Rows from block 7 of the text decoder of a small encoder-decoder audio transcriber, named by matrix and row number. Rows with one number belong to one neuron. Each number is 128 + 24 x the weight over its row's rms, rounded and kept within 0 to 255. All counts start at 0. Numbers have three digits each. After the name is the row's rms in percent of the matrix's.
After each neuron's rows are labels from the 100 texts, of 14976, where the neuron reaches its highest value: "tokens" is the input token at the peak. Only what is clearly more common there than usual is listed. The data: read English sentences (LibriTTS-R).
# fc1: MLP up (decoder.blocks.7.mlp.fc1.weight, 512x128), inputs 0-127
# fc2: MLP down (decoder.blocks.7.mlp.fc2.weight, 128x512, transposed), outputs 0-127

fc1.182 105:178096132134130140159133105161129134106137140079112109110171170142131161146116137140145163151139128155145090170160160120139117108125165157118096123135120085098173138115189141111129124082129133130118135155106135124166139107155142123119152144152099121115090142148115091138117140111116137142144062116112107136109096148136121163123108128153142125135116119141135178163141149101139075077164
fc2.182 105:101125084123146138144142140140097125117082096126107132146100100135149120123078119171117140133100137117162153080139110116086143134127157093086144160114135123161155124129083130177142119105164126118112136149161136110132132137075129113152133118077106165141081132109158180175125154177103160089137134123111157128132137159124117138149133157113111151102099107132141119118131127159116113162089
tokens: "the"; "of"

fc1.241 096:112104138131139151125130125106104164121129113139116140122117106134164126131106157144116141078148143150109151139178093124098123124123173072169120137155152090169183113128080130113112118156134147105165115169119111149083146152140110153137116159120142100164140124103133150108107101104177138141075134151138158114135121122095128105142166117100110104080083118139160088123097134128155139125120
fc2.241 086:127149110076152127106116116133145127122129131116134105106125137089131087152150166132153153157113119106136096186118144122151113146111135115104117106087125122089109118145180134132115099087145122170123123146159120113148124106136124076150147073141149139134134167136157109116120134172126105112163105121129082157189125096181108157119076122122161107132122174127127152131086120143134107131149
tokens: "her"; "it"; "'"

fc1.15 091:134113145162128126148179100165130190116125164152128140159117144106131122102102178129119141142127155139158108159116105089107149113102162131115139108115132145139159091127134145128161103159179140101143080145121128124159121107100137147165132115138157134119098076172115138113153112160084147121155128125165134153111115159135155124141127111171123125109181131140092150099086143153166121143142
fc2.15 091:096143100143149144150170138117087099125110110093090129091135126129156108143146082105130134084093127125134145113128129115131100096133168161123123115129146125070091149111103080108166114128160146113128153143145138146113177128121150128135103117167102109146095147118112153130126092176144120116099133100126107126099186116155148162117156110155143107163129147178133123148088121111136078109129
tokens: "all"; "<end>"; "'"

fc1.172 109:110118122151091131139093105115130143147102145113098120103131120133112132129149108111164132125149129095114135124128113126140149130087181121095163117154124093138109139134097166128133156098159124087159140120138095168138153099165148162078107104132123116129141101158120089077111112146122141124141174125090103167170121068133151121118171154127134174160118086112108125174142160112101128144134
fc2.172 110:071160133123161137088168188124107114162129131129133151079184113123117155142095136104117107123122114121143135116117105128161152080159050120130123129168148108132154129148148086067109112114140140137088123103142152128115119158087130111155112121132126130146107093125112141137110120166125124128147119114126109128105143137126119151106145131152112100187093113168153120112160132117126139121085
tokens: "<end>"; "it"

fc1.125 098:124130139136103103168127103101154128120106108134086147139081114113094093141133109123121110107090122162181116148157154139122146156120127110114144141131123141163146141099166127177135129127181171126102093126101131126129172102169121113116141137121086150125116140117132073102102072088103136140105155157153121140173122118145127140144151140118136172107168188126099121104130128143125158101145
fc2.125 102:128151150128174125109140149112131157105121140158164105180139141143141138145109107138105155131151150151127140124105085119132101089182117126095165140118111107162112089157088157175124135174126106151137101136145146100146116168140142124118154093178100084148096159142145146105165111127106133128168103129078121126055122139111106105127125137122134125154114101128121119157138103143158116149142
tokens: "<end>"; "great"

fc1.386 109:156165098131083105124138098143118079130137138119136120125146125132117148057153161162105064132122170095137123116114125140118151126110163130092127139110146125105107115146118155145119116121176114169136109117148106130163070146140133139132154081126145155111139154135111088145150090086115133143118118148097122128141117153100133129176098135142137135183089135146132161099169139156129110104150
fc2.386 105:110114148083132128180106123104126136135142133157122128123118109123166103110094101109125142073124158125117129115194168129105105138160138126130125124123102137066157156091120070103096078125136105119152087143112083139123080128108108135119145072129104146081135126118129130139101117192117121131120106142162134138117099131164117135125153150144118098113159111121162157133150150119146138122111
tokens: "<end>"; "did"

fc1.198 106:137106159113094107110111126151084135118093134140122143174100092171153136102155151154174115159111151105196131117159102143130104124089129147116121144107141121131100130127147144126140129140100135124121156134130097104090119153112121144127134117133143115138125112127146133161154081146156116119140107085143119194154100120147144100115099096173174113129130146134142055114137159141155089096118
fc2.198 105:132186135161143131111130120118141133132165142123083130111119128110079160136156171181125093074139159162139153177142142128091113139151118084182122079118110105095136172136126139142089132188158159148117133119149141110171152090147133115118113138106152144090100131135119112101141101103111105120140140130114127131159145105135067126090133136120130144122124149110118131141136127130148098118136
tokens: "there"; "it"; "am"; "and"

fc1.453 103:170121136115130153156128142161110125125132101145185114133168168144124133117130150153126127120165119148137124144172140121103100187098117139131149139112110123144112077126165126130119175119165093150100121098137108125103161149158108136112111133139161100178124152109116113117117107129133133120134132107128180111137099077142084113120130122210135120148167088103127132131173135102161119135149
fc2.453 110:137101159165116144150127138141106123137131118094110135134114145099112110139129135117101144139121107096111131128146075169129114108135113098120118116134104171125157078116152122145120154177153135164172139091081104104114142153137157091084105175107096135153127141151143127123134121115198124130155151150139141120129163117109174137115105135097071116074091148144102103118109109129173128117128
tokens: "do"; "would"; "will"; "can"

fc1.345 103:132116101152092169150121112110119116138174140131078100089147105118138135107134123138145138183130154125125144131156163149139133114111137097104093115167095132106161125139106111119155091144160092150113127128129132101135118127130086163137106133093120079097189116088142123136125137103100142157140105160126079119079131096154110155117125139150108135115088135164121129173112119073141156104126
fc2.345 105:101113131096153094154121130132135095145089107113139133188127071100144127092094119097117145126117132140125087113099094131158160120158125085163124130160113104095123142092147136136131121099132137139134154108108112151124128179106127113117128127130096137127130112165110122150146129110171136172145157148098142112165092106132120115163114113161195117127171136145149101111121086181142158123150
tokens: "not"; "him"

fc1.494 097:124099116147171153124142082105117137130101103132124140147062128108125142129136169111135135128126155155118116132167160127118145130121060137148148139160143116154140096145162121145109123100163099111113158094169127123130163126158136142080174098163114120148118120123145134133106120111087150142102123100109175168170141101123135168110122135156185157132153118085134126119120163084138146127138
fc2.494 091:155158114103139135105132150154141146142116148141124154135155131144082113154119141151125123152155103136147119125080109122142141086091161148097114155117093148105137147094110130094121124141103159120151100129100138112117079097129123132169118160095136112128137129140100141132156114135158102124147099109101095082122121148137136091133141141090102125085126098141144132179174060173073104151139
tokens: "do"; "did"; "i"

fc1.225 103:151114135111129156111110111100105163151130105114140094114122121142117127122101151151099106143098163133132141110115143102111157119107098118102126138180126102178134127104130117142150092158171121127112107142125137106104057130112097155129140074120101109137134136104119166110095129096133151100130131089141070198112177153154147142150122135085129132131118095107137082134125103112140145143085
fc2.225 105:177100091097124097120097113131134164099094125152135111132107149088122169110150126138124087151156124137130161101143123153154140154166107080161153158141117155118083149151112164111133112089088112102143172141087156128137131153142142162137162111113127125142075183139162146129134142114103139145114154147126140134132108076125106161126134128139131106124108139155148120103155123155090165121159
tokens: "was"; "is"

fc1.163 079:160133160147151163163121084135143131120143104122117146078098154161127168097142146140164089132149138154170145131164111125135157120105141089157132134131115141175107118151102125134107129123091118103141162125098103154095118102109128122172111107158140164130127149144114169130157148110114130203142124127101178159096103112121129117109157148120141138144087094129115094100124088114160137122113
fc2.163 086:095111086125118124120135153113149157127147163151136124129154143096154100108159082140069165125159126123099094140120132098128106153096111146109123153127179152125130107114147136078138130114156112142105100122140114114138101073119141148077135123113121076131119127145163118127111113122093163099126112079119154140153134151124170106175114145149171084152156115097128099175126102129142128113132
tokens: "not"; "to"

fc1.102 100:159122108139139181157128103121129103080141095109120127107126169104117111126096139079120107147107114140151142171201152127128138110128115107092078135144164149109108135133117112090094108130154151191149120132136122115080158132139143140137143137113139145164125103129082135097123148130098100147143091161109119129113143123122176155123137110149111170105144131121174134087118169141138116138150
fc2.102 100:093171134124153116098127148127107110172161117123181103141160084101105128109116118147109093156138131166097128136108153114156078154144127097138169084142098116083112106126147129122130150115116134126095164130122127136196159145103131115133113141164160091083170110116110144116124123062129158156149155113108114103113102163148124145142128093129145127135127129117106103141126130108168156129132
tokens: "<end>"

fc1.42 096:105110151146132144153117130124125199139119107136108141159143142114145139130147144102150123095108130108133102149160132116132122067118157066138129090130151173126128118133117129127050153150116151153109127170106127138117101139107135156131139155146143128114061142137135123124150137094110150162136106133101173141129114114172115114045100152146104109119143120143152125129122139136136171104100
fc2.42 096:142167096102113089100155104130117106105135117126128112103124146173164107116142152155124138150137160167131150175127113151155130143063140170097132131131146126177148119121110149138142129154166162110141125118142127122139099143149158095143138120162133123192161162130093109159141147110115149110163108147168104152156180141112136129105131098122158146152111125104115107128086124152136086142169
tokens: "the"; "full"

fc1.170 091:115101166146154173199133116106146145123127115135141131134136114162105103125129155120133128110063173113166128122136139099132090158115126096098123151122148131142137137125133152085101117138131130125124090153108151145182146104155146138159160092118119124126137120123146162147139147083124127100144088125112149100161121145116141165105085120154141118163186115078099094131123108121172102133109
fc2.170 088:153145175159164111092142123152102136106158096093145119158140129089147098093133112167125114134135100173136116089159111118149146062113115133123115129128124132133146117131148129165137132114139135155117129126112128119142099126135139097121134129141131117131166130108073088148086104153091093153110134112156094108140103130162134076155132114154112145125054094139159151097154167116117156145120
tokens: "do"; "did"; "does"

fc1.401 094:124106100159131136174120143125155133115135123157121137159104155142117121156131125117088150096130102112139151172152088074115137135115157138107104135121122113163124170178158127125088149119124145136148136151170119162135137208112163095099145108128108165137102117121127132141134186099103143150089122096109147171159137136137138148106165108124140097127161111129130103108129122152152151147082
fc2.401 100:130117169106105141121091133111096122125167086134112140120125119134123147140092097098182118131116069121141116087066168146186105122131114175091133162126156140140109121127143114126130104088140116102128146110158130165129102133130144096159155152117125147156158156150128133152175110108163117157130110133142128108132158083125176133084095113115133156116121123136131157134099107171139139109118
tokens: "do"; "course"

fc1.242 107:102096162117116104126179186134139130125144086136123131095145153122085125146110178129193133139105149135137148133157169108101101095122125149137119142118146126129136131113179120107085136122157129154124145095150141172094144146103109123124197134159110128134122142121110084131098114131130132153108153101138103120185137125105167177122123136127100111103115102105167123140133150144146107153152
fc2.242 108:137156114168124147160156144130139139130143144106131136141130114170088095105126112151166103129131110105148152093151101143121120137144148129101113152177129125146113123174131105124168117091092110112105120148124123161130108073130128108149084185127106125121157164062113148154147133127114117137068157191108129135094158163152117099092121123136107143111112152146136139137155136087102120140129
tokens: "the"; "<end>"; "a"; "it"

fc1.410 101:139115143117134130166142127150172123110141121135146142120140156145142157147128129152112201143142139118114134148129125118098123096093149081118134100127069160135111109162154142124137094112153155084151124137114119115127107144129117117175177173135123142135112117113167169167120109142079133141077106104141117109109131122143106170138185090122140158109094143138117128139077111104165100120111
fc2.410 106:119112099131139140151112140127093116150104111134102145132129098208158143121161146110131137095101138114108170073107124104130153149137132132141114169085149108126112116087114122173122156127131093143103142101115169133145158123157145124138117151105168096088098109149088085110121090149172149086107125148141125109115132085145126114156124144096127142121143112146085151135169097128129108160134
tokens: "my"

fc1.137 104:126137127101176096107106135096092106135142127120157122170147137120119145131100109110099146134147171120136154160137136170092134184099133126084109112173133122143099098139091142098127151103120159108123132103143139104127132180143182121159141136133081166149122133117155127159149139085107170119090149126136110146150131152152167108119149146114099092147104157105143118140169142176130110136114
fc2.137 106:151131118110167139123133097185124122135084106136142116135151156121118139092102112139134126149119120139130155120146120124163154128117128126137119127159123107118097194164139140119155109110119091126117110114107169138106167092130141154138173118093083161120079166117114163183116111173150102134162132152203081133113161155136133129102153131128127158136129142136157127137144154101130134116086
tokens: "very"; "so"; "was"; "did"

fc1.88 104:100109118125086168169123128135149172109134097126093125093095125150165118070112164128139130123118177117133171109157109135130126145116116146121097162144165124080110142144141098096120145122126145117148137131122148091101110160143094129141119113096121122117167125146179132121189126122139149119137091109158104128186118157102122181139148107101112138121090171124128125123094129126148160141103
fc2.88 107:128143122167146113132107136143082129134143147121136107149145154107122137142095129115088154091149092157124108110130150123145132138150105161100121100160118112099123117109114114144107104120142120100157131142096122144145139104121141165142113115196112106158150124145094105125137126138115055106158165160174101150152119102111132129127117161199164085143126067115150150112164140147146116099110
tokens: "there"; "they"; "said"

fc1.211 104:146124138152132109177124131174150132148143127134109106116142126111150108159110161128131130135141115096160143170154084142143092163116128112120114093133121147136118083103137103090093136115149118188149119140112182093167174129134164164134129126122109119162128111123089125150104190161102142091090084098157131121146107116147149102137158119159125110129145127160163151102137139125092116106129
fc2.211 104:087110142145122087130116174121106156108112122125085129162129131136151104126133121104115124136125102163114107146120120147106132132101159182114131188150132165158160163164101128091110122157085154116124124146159111174122096148136121108120126132127124144085120163141126122152157114113093105121128142139146124135078114119081125120100187124092152107146139152188101110100146116144167141153156
tokens: "all"; "to"; "none"

fc1.216 101:078113113118158188136136123147157093119173150101114107099155108157129162129122151126132123098083173091125126141127147154114122088110135135118143169134168126184094149124154094109126100156104118092114098120099153155140089111138096121156185134132159151131127120152116122107126121113116174115113147123124097130128123133125142089161114114093089115120096131081138123105091109158126111108121
fc2.216 102:124153139128114122140143160129066096161125091173144165156075127150159162190160109135121107138141117107113165132179091098110124126130170127122114111151102127121156114133123131103184167135143126138171144175120183139118110131164156128096147144154117122126106120116164119097148103178113128141154102139127145112132104111141154127089136088115100143128126123145143117129156117127155126107130
tokens: "was"

fc1.57 104:122093160147123132088134137167069144116175106152120125116116074113167136137109166142154099152144169111132148119097154144140137171123106111103115118147122101137138166119131146162119107114134121133167177135142114091142138124148071153104088102159149107161120117170150087107106162099118118126138122140141096102158162105102139141153127149160101170132141119136102132121097138154127137114099
fc2.57 104:145170142129098103155142097114136124164165081148112123129111127113108117176164076168143145127122136108092105172105158083093152122132140163101156130118123119117110161115139075087115074134109116143136101130090144125123110110123142137116112166133103140138113133152137118135107140105143116098153119140112116154152122127109118147170087144177123095173151099134135155095171092135137159113123
tokens: "there"; "thou"

fc1.455 089:155130161138150101119115099110054116113142120182109111121121162097125131142051119152176097118128136149102154141119104123101149088071114148144105133087141191129145123088147109133112128134121112148126085102132117107095127132102152138130152148144077073112127100103146112122171128118121144105147109116150122139106139120122131133162112127164130110161149101128114128125146160132142127129156
fc2.455 089:107148101155114134111114185140175130109118135108151143151114066127140145172161108142140146120147120129132135128119147086171148147113136099101146162163125104118150112175118163101109123091130165110100178117124126150135108124135074127150105116150092126115124107137125115151084148154121174139125127115110150109160135135128098087119119089087098161101099140091161094118092129141129096130129
tokens: "was"; "those"; "looked"; "were"

fc1.82 100:132151094188107153126127147180127172115135123118148125127143105137136141107081160199162147144115106113149115135133125137098094112107114132113135118125085134133108107155088127144112161108181144126117148149097101141114114133119142164174139106170149091126151061101115105103097137100151125121119116148152109133134122121093116111098136153144143155137125128174083182136131112118140115125122
fc2.82 101:097122152097152120111124129102142088105091132133120161133138137092139141127138118127134140112174137140104131114140147119092127119110148112139085145091123090143162121130119134119145078107088101127147120151148142147101172108145162154124115119098144141162127127103112081128161141128126166143160093165155121109108154175064158152181121151137079092124131135086111121177112144125132145145086
tokens: "all"; "this"; "both"

fc1.355 106:151121145148133122113116140122093149137128120100095124116141109103145164131150176120172133097139110118146089134107094162130109168119146101185101131088134109108116113122114118142102109155134157188122185137103122094133122126133083202139144127151127112105125112073145084128145125159118126134123089125130141136118122153168158100130141117151106102120084120127143141131094145168179129111110
fc2.355 102:135126126144154132091171149117132120087092111165157118085107150093114113143152123160163118139137074122148145149121102142123118106122137117120136104091109129093084107138136121081113137127157155121125124111128116193150157114115128128106136104147099113097079166151104104099126137098099154172131125125147155085086121119108180146120154092136133100141109098134129096131142117117144130067151
tokens: "what"; "when"

fc1.77 103:151084110143138095183126123131144149144131098157080089106107116160144107127128132185112114095136137162144114122132143094087135123091146122079153103111148156121131113132167126169147155121148146145110135133141098141124119164150145149103123171186131123150145143114111113071152132113142110126118113163116099123139100130160147095125090096147108127102116119148083131112170083118139169132119
fc2.77 104:083125126122093168115154133131136103111142155125145124125102165145148086071126118132138150171178133087147090126114125132157147143127124129132080119110120147165135100130135112126167147166142147134103122100124158136115121127125116130095117155078089127139129138104120105131138167114143163128076120159091167091147150181145116156114129142129176116134122147111135136114087099187138132159156
tokens: "was"; "is"; "as"

fc1.25 103:150134146097131149129135144129112155117161123183106103113077147149143086150136144155111103162148183092129153114124127192144098165122145143114111134125143118072110178104106110091107121137152100111119171111162110159066125127140127099149097107140145106116129113127149142133122139127158159132114117149121133109160108102126156180120160097101126132163147103105124125128135167145134099109104
fc2.25 107:102145107130108113138142092137136115131154131133150150118137105115101098137121121115135123114128068175171100128148098135103118170126097151158090173128109130099124172101147112136115159102106076128115090121088152096162093111116085140105144139101108128102093108150107128152129162120118133103151088116121144111113103161129085111160111154157151168148135129080141103094146095120156101121134
tokens: "there"

fc1.276 100:112090118153104107137126105125164144120084106142111118132125104141132172116093161147152133181136150146148152172124076146139153087118125130133106129123192100111087142137106159158129165115097125073104135166137108111125096145138158120121169113170142154118109112167110164135167117096085147109119125129111126128148101144094134136119171128142130096144087139162128141129129142115157118139165
fc2.276 106:153100139147165125117114113124143143167101154115086132119100121129140112154172086141125123135109141128128162123135154121122149098094127143127111110144092126075103217121110125123155109206117156149141101147138160124121124124158154142117157100101118129144133142110113078171101162112092078115141131147102134095131120156120132137123130162116136127132069151110133155133130112101128098150141
tokens: "was"

fc1.144 097:152103175141126145143157139127089158143141116117124098100159104120126133121089140154182128140093120109155139134170096125100103124109128139138124096142147105093152138106122100152123086148170160128122178121149125069076143156139142105097110105110122089166145152119117135165136134141180102111144144134129127113146152142143110129119126137132152110180106119116132139179130161164128120106071
fc2.144 096:121117139131108139072117136129147137147143107120141151070164094089123151155113127098126155146142114146083121113165118110130127136146119112118106150110111134126119116159136096128122167144177159125151103124085126122124147119126144135125155153085094102138140066132108125118121113129134106093142071100182092117145114065138151129097102135178141127113118156111114138114194135098120120100133
tokens: "there"

fc1.116 093:139088119134116146104109120119150151177125138163096128131130178123171158136122144125139173128160132117183109122178105117137105114110109129115145148132097131171146130119117129080129105148139103130144136114173127095077144111165111089114112079128124187145138148130103115085138148134147130162101107140115155126115127131134113161098115195064123143140103125100154146109113138112140138136135
fc2.116 096:150151124122153097144126114111188106097088134133119131139140136157126109164130098120149144090056110124127098135147133157107145158106115127120134130134105127140107107103162170143106104134108120100109157167118118134157118130066122123095154147091078129140142097186139184137129168154147118108119167137106136153128153143135146099157089094157132102144125128130133138157121164150147160131149
tokens: "not"; "a"; "will"; "much"

fc1.378 100:121096146141109098130127143099121127113150113108119144144110151155125123135150132108119125121110135152117098143113141129191108070115126118106089168143118136169119109150112138161103131130145153144140141143113148118130146126169148149118091153120102093102147110142150099132101129104109199157195144185104143173128147109105099165153119155136155121115173131061123145136116127147109118090125
fc2.378 097:124178097105155097055129115132112136130128121125172124105126133108114132096110107153146136100145129165090096112121133125116160135112108180125114101120141098106096127119151081152117169112098127130102066111152178150114129140124108158123156140105136169149102135102162120118125119144096063131133123120169110152105130140183147122107128134139091153140146138146161119116117131095130143148157
tokens: "the"; "his"; "their"

fc1.490 093:126103147132137123166122181137131149154133132176143135101097137127145099127133126137126136114135111158123144166175092132094111149112097124124154156124120055092129100092112123138113135109100121131167157067118133143128152123094165125105138173173131141133131146092112125128119126116106187134156139131119126092148185092115103153152164196150121148136136148131137129148107148143116102132123
fc2.490 102:134136113163107174076162141108097159139139144119131109168099157167124118111157144118136114143107086100118127125086123116136105098112177120120086120134136184148117141132115119122116163178156131148110156118138146122118072122093140099114116092121135085144144114148107104166098159163139115121144084101142140122114126132109153115105184111124121094102134157133128160091132089114150103124155
tokens: "there"; "him"

fc1.370 107:104138129145097111141116117178108073149137111088143100168081146117124186084105176102099127134118159130134115168123158122114101107133131137067130146135136109132169117133103152107111123100126174151105182096168108126147125105169122142118067153146136092106128144141145119118126146117148153167100094116133164130148121129144138125142148131121108147109124166107142123153152153135150126132108
fc2.370 105:132118175126133139168117111145135162150124152136113125149071141115074109132127130123068079104148134107157115119134158148138088156133121100129127118166082134070113136146136139131124140117121125126105090155128156152138124159129140167131148164100165127109101114115145175122150184139099111133119120108148124117093150113167103143135178104077126181132108134117138147136117136104098107116095
tokens: "<end>"; "now"

fc1.295 103:135147147099155167164139136117111128108161100111103103128099132153128088123083135158148160127076139099159130152149121116127161163105121088113128173159143157116127108128126098134122146153099125092099109101077141102188137144140140135114151165131139152139153134152144180141106115154102144138122124108146145146077141103160134161131140098139120126067114137153133125165114128112172160107129
fc2.295 109:090085129170131154138117111171107156116127154081143110131148135132115125138145115147124136160148101149153133127130147114146088100067127122144151112166163141149156142114121132124190147084132130121151168144126148146156107110130148065176199112100137100096122091120101139102092121146122145124117135139133135146127102141106131120128139114136148116140120121146125121126112092151107163159194
tokens: "all"; "up"; "out"

fc1.275 097:154138161127154164138120112097118130137097156165131117120179122107122195131092160115135102138118145138107157148134136113084114133102104111098132159167148121128079130106120072165151153122096135116088082130132129110130097140139128111090148154153099107116142121133133141085137119076164124146118095106126101128090137108167156089144138142146155110114119135091090131138100093132139166145140
fc2.275 091:118126102101152065093077113122113087129093107107140116111119128124159120120146090134082128133138137123141105102141138121141138164125122096146160113146114112118125132161109171141190147139107167067146156173122153166124124133144134112148149117132130120166117152144132109102058157162121140111121126137116122156141138156146123137107089144122124142193091133129140091096158107145140116148131
tokens: "was"; "be"; "such"

fc1.159 105:178195161108116116136154142133133173161147114133133150127158118126132128143116156127109131117104116109156151107134110170134114168097134133141173168121119122114160127148149180104134104121139121128052120116106139136135104112119175141105135136113156109138119204123119077148121115105130118115114122145158113119102116144131135121174159116115151105123104124090095119098125115137089083090152
fc2.159 104:098118130131139110134064130076165133142077103103140126125154161128138136098112163122120099132126089188124086174113150121147132098125076137156094128115145155135088109119125127135130132114102129113167107130135154170140137146082114144170153144154132124112107134113149141084168126125151101129120131092096141120197139108148119113106098151107157102100111138155128110110115159148108127133115
tokens: "<end>"; "there"; "i"

fc1.226 111:105135107149110129138157147130131137126132133084128112138119140121165105171112165164137121122108167143148138167119163108076130114132132121138113110111110091066115164127125148119163139118135115146071147189113149135152135101111127113098115144182123116148153192131176097110087133130151127159116132143113111136149131166094108165138129125092111076106105132102085132146119148130139102123143
fc2.226 110:125101103103142138183121133132135159143125061138141120103117135129107169104161178146084130100148127133140127108148152143094131135111122107168100185110124136127124135119131131111146138167116096149121093168112114132120128165103116162127104119138168068101129159056132109142130150134133113099064105129125155130150114126149132126118126109165146121086130155145107116161140142140163102148139
tokens: "her"

fc1.9 099:125106131144134125186107117092139099111148115108116088111169074172117115143110157140145160188116113128132168162066161143103136132122136150135110129127146120120098129103139112132179118178143161113133073121107154139135104162096090105141130118123131129149144147096137125145106149132115119108148181145110125142155134182143118164170136144146122135112135135115100126153114129116135097155084
fc2.9 105:139142160135074110100142135141121182105151144111125134138096187091117132120145120127123128115152152130117106095096129111133138129118137115130125118141156155152145105109130123125085122084111097096075163123118099151183100115109154174096140144113135112121096094155196142124150120141135096159129132086115110119105123110138119166131115163114143094181135108176163156113112135125126156114143
tokens: "was"

fc1.178 096:113108117131153088148128099111142130116127135108147127138166063118107169112130113090123160097094141101120144171159100107139105120083156073154142160128113140083144143101097125083130126127137173164126095131106147105108141117114101124168082137135075136108144163143148123139120107123134096117098123134116133169147160105155082146135094130098156117145131150112161107150097132101121140141138
fc2.178 091:081122177129130151116128125131125084165107112140100167115112198133143129127115139162120111125147125142078155118101139066121155116168119128107139125085089091147145078137129120154111155129101105139121129133135118125090122132105151118106170146101170135106130107081091114127115111122120131146147149122133104117156140135117156106178153140131123084174092089130096110087128116142137154118126
tokens: "what"; "of"; "that"; "your"

fc1.236 108:146112143138148160083060121128130106134128093143125121159128104149129156133140110135174093107118119127106100129114116131143092156093100090100147108189157110110128118159131071137153150159166139157126096159143127116119128134161112125121131104145145159132110144139175076077101154099163145159138129145165119156160123162103135115144149141154133155169140153121121123092106106127128099125133
fc2.236 104:118151115135098096103114102119090130089187125102158120158125112126144100114156138109136152149120103147114130058146166135124120139145131129120116102125094095148137121107169078104150123091159106117085138170133181179099141171124131104136099119107159137184133111155122177149090132168155146138103124122143142138134111105103098124126116143132111102137144162144149121126139114105126139127093
tokens: "the"

fc1.0 099:133145110142171118101112149144087144107164145127121121140135115104139153154182123128154118137137131107089140178125114126154144147109177121157133144101097103100131105113134147176117122096153134089142160136151174173124172191112128138130121089131129142143115177138119094165102143111119137122098125148099101157106120115143100075147144132118125089104164136127111182113125119149142101150151
fc2.0 096:134129131171127151149136117108174130141093101162164117104091118152127127145143157150174179136095107132143132114128155113141138156172099123109114080084165128138132127137100129113107159105132139172130142101133121099109160102156162093080154143165128110151098099097122162118145063140106143118153106141113162151104147097134140186130140133115140150132131145119114113114119164130142102100153
tokens: "my"; "raggedy"; "mrs"

fc1.461 093:149148129138133129148186130115124151141183115119118159125105140157105117094130124106086160151121161101184111141176084113123123071090106126153130123148120116122126149094074126130122145110096131125131076125108121168127102109135136133139150120168137131106141105129070149148117131151155127118128113122155154112131145164130151085171125093093152151130121150097172119105150110127122136144176
fc2.461 093:126136167074141166134071118151090106169137131162128130150166136158133145109135131161156111102181113194112122150126133148094129138086146105089110092121137134115146101134130114124128163111141117130114129138126137124138124133120130133165135100127145102129137153150151106113143164121155127135125150111096115133089100077143148112112132160154128101140136133126144148142070146051174144099116
tokens: "all"; "so"; "that"

fc1.138 098:135122096130120129132108144151140134109121148098106146127109126160143115121152142150091096145109127140122145092188128138159131138116110143089120151137077067111135197139110098126120115109116135103124147126109122133102138177109140113095128099134090124149134164155155101153085148122119149183113128158084117112156163175108179120147167126145108099126078108121128143140153143153157116142117
fc2.138 100:160165123134094126102148115126138109066138131120178135125141142081122100140135077127078144107091094082157109152090106133145156164111159126072109142129126143122118136159155137130115145138136148143108112102147109131152119131120134117129098139140117118127103111148113127129158189130155150103109108106153148103117111117080126118122138184116165163127135119138166084128112101146142166172102
tokens: "<end>"

fc1.300 101:125096119169127116166112143132123163153146084118127104134147153119099148143196148106150143177138104142149154155142119133074105123122139088086105111112109072136099174112140134104106134112114148119119137141150113141112157133149150121152109097142133123129150126088135101183107120123150122151104185091147128122111141066118159157149118130152076102125137152101126125157146146128131108127149
fc2.300 097:092117150144136146154162192136150149135139102123129178120148119113145137146125133090112130118155072127121148052138106182132087124120129172161140121117168143152112083150121142135136158068123144139146113147083092167130130164118102158137113163150121126164121124114113113121142076111127128084121118109119128138092098128142147136110121123087100087123125128116128127117105131139103119156126
tokens: "her"; "<end>"; "a"

fc1.103 102:127144153160139145124151105133144125128172109123073149118140125150104150109153126114132115124096120126146110127170124150174079122109159121147113135068123148112145143137096119155158098116140118126102128106123142157093147170149089158132110139113165138141120128078170147103106091111112145123116135209129147116069127107130132135101117066113106137110153139133163143135143113143169147116102
fc2.103 101:151110053111123101136111141142138151069084111138146097120094145155140122094113136118121103154158134158119160117116147121173155156068089132112128143163117144120120110124128084148144142137089125122148129140142113165178111079118126132159113096142141097121149107153109126195137124116152130172137108128118116137138145133131107092122135118161171111133107101106115123122119121107124112173166
tokens: "very"; "these"; "pretty"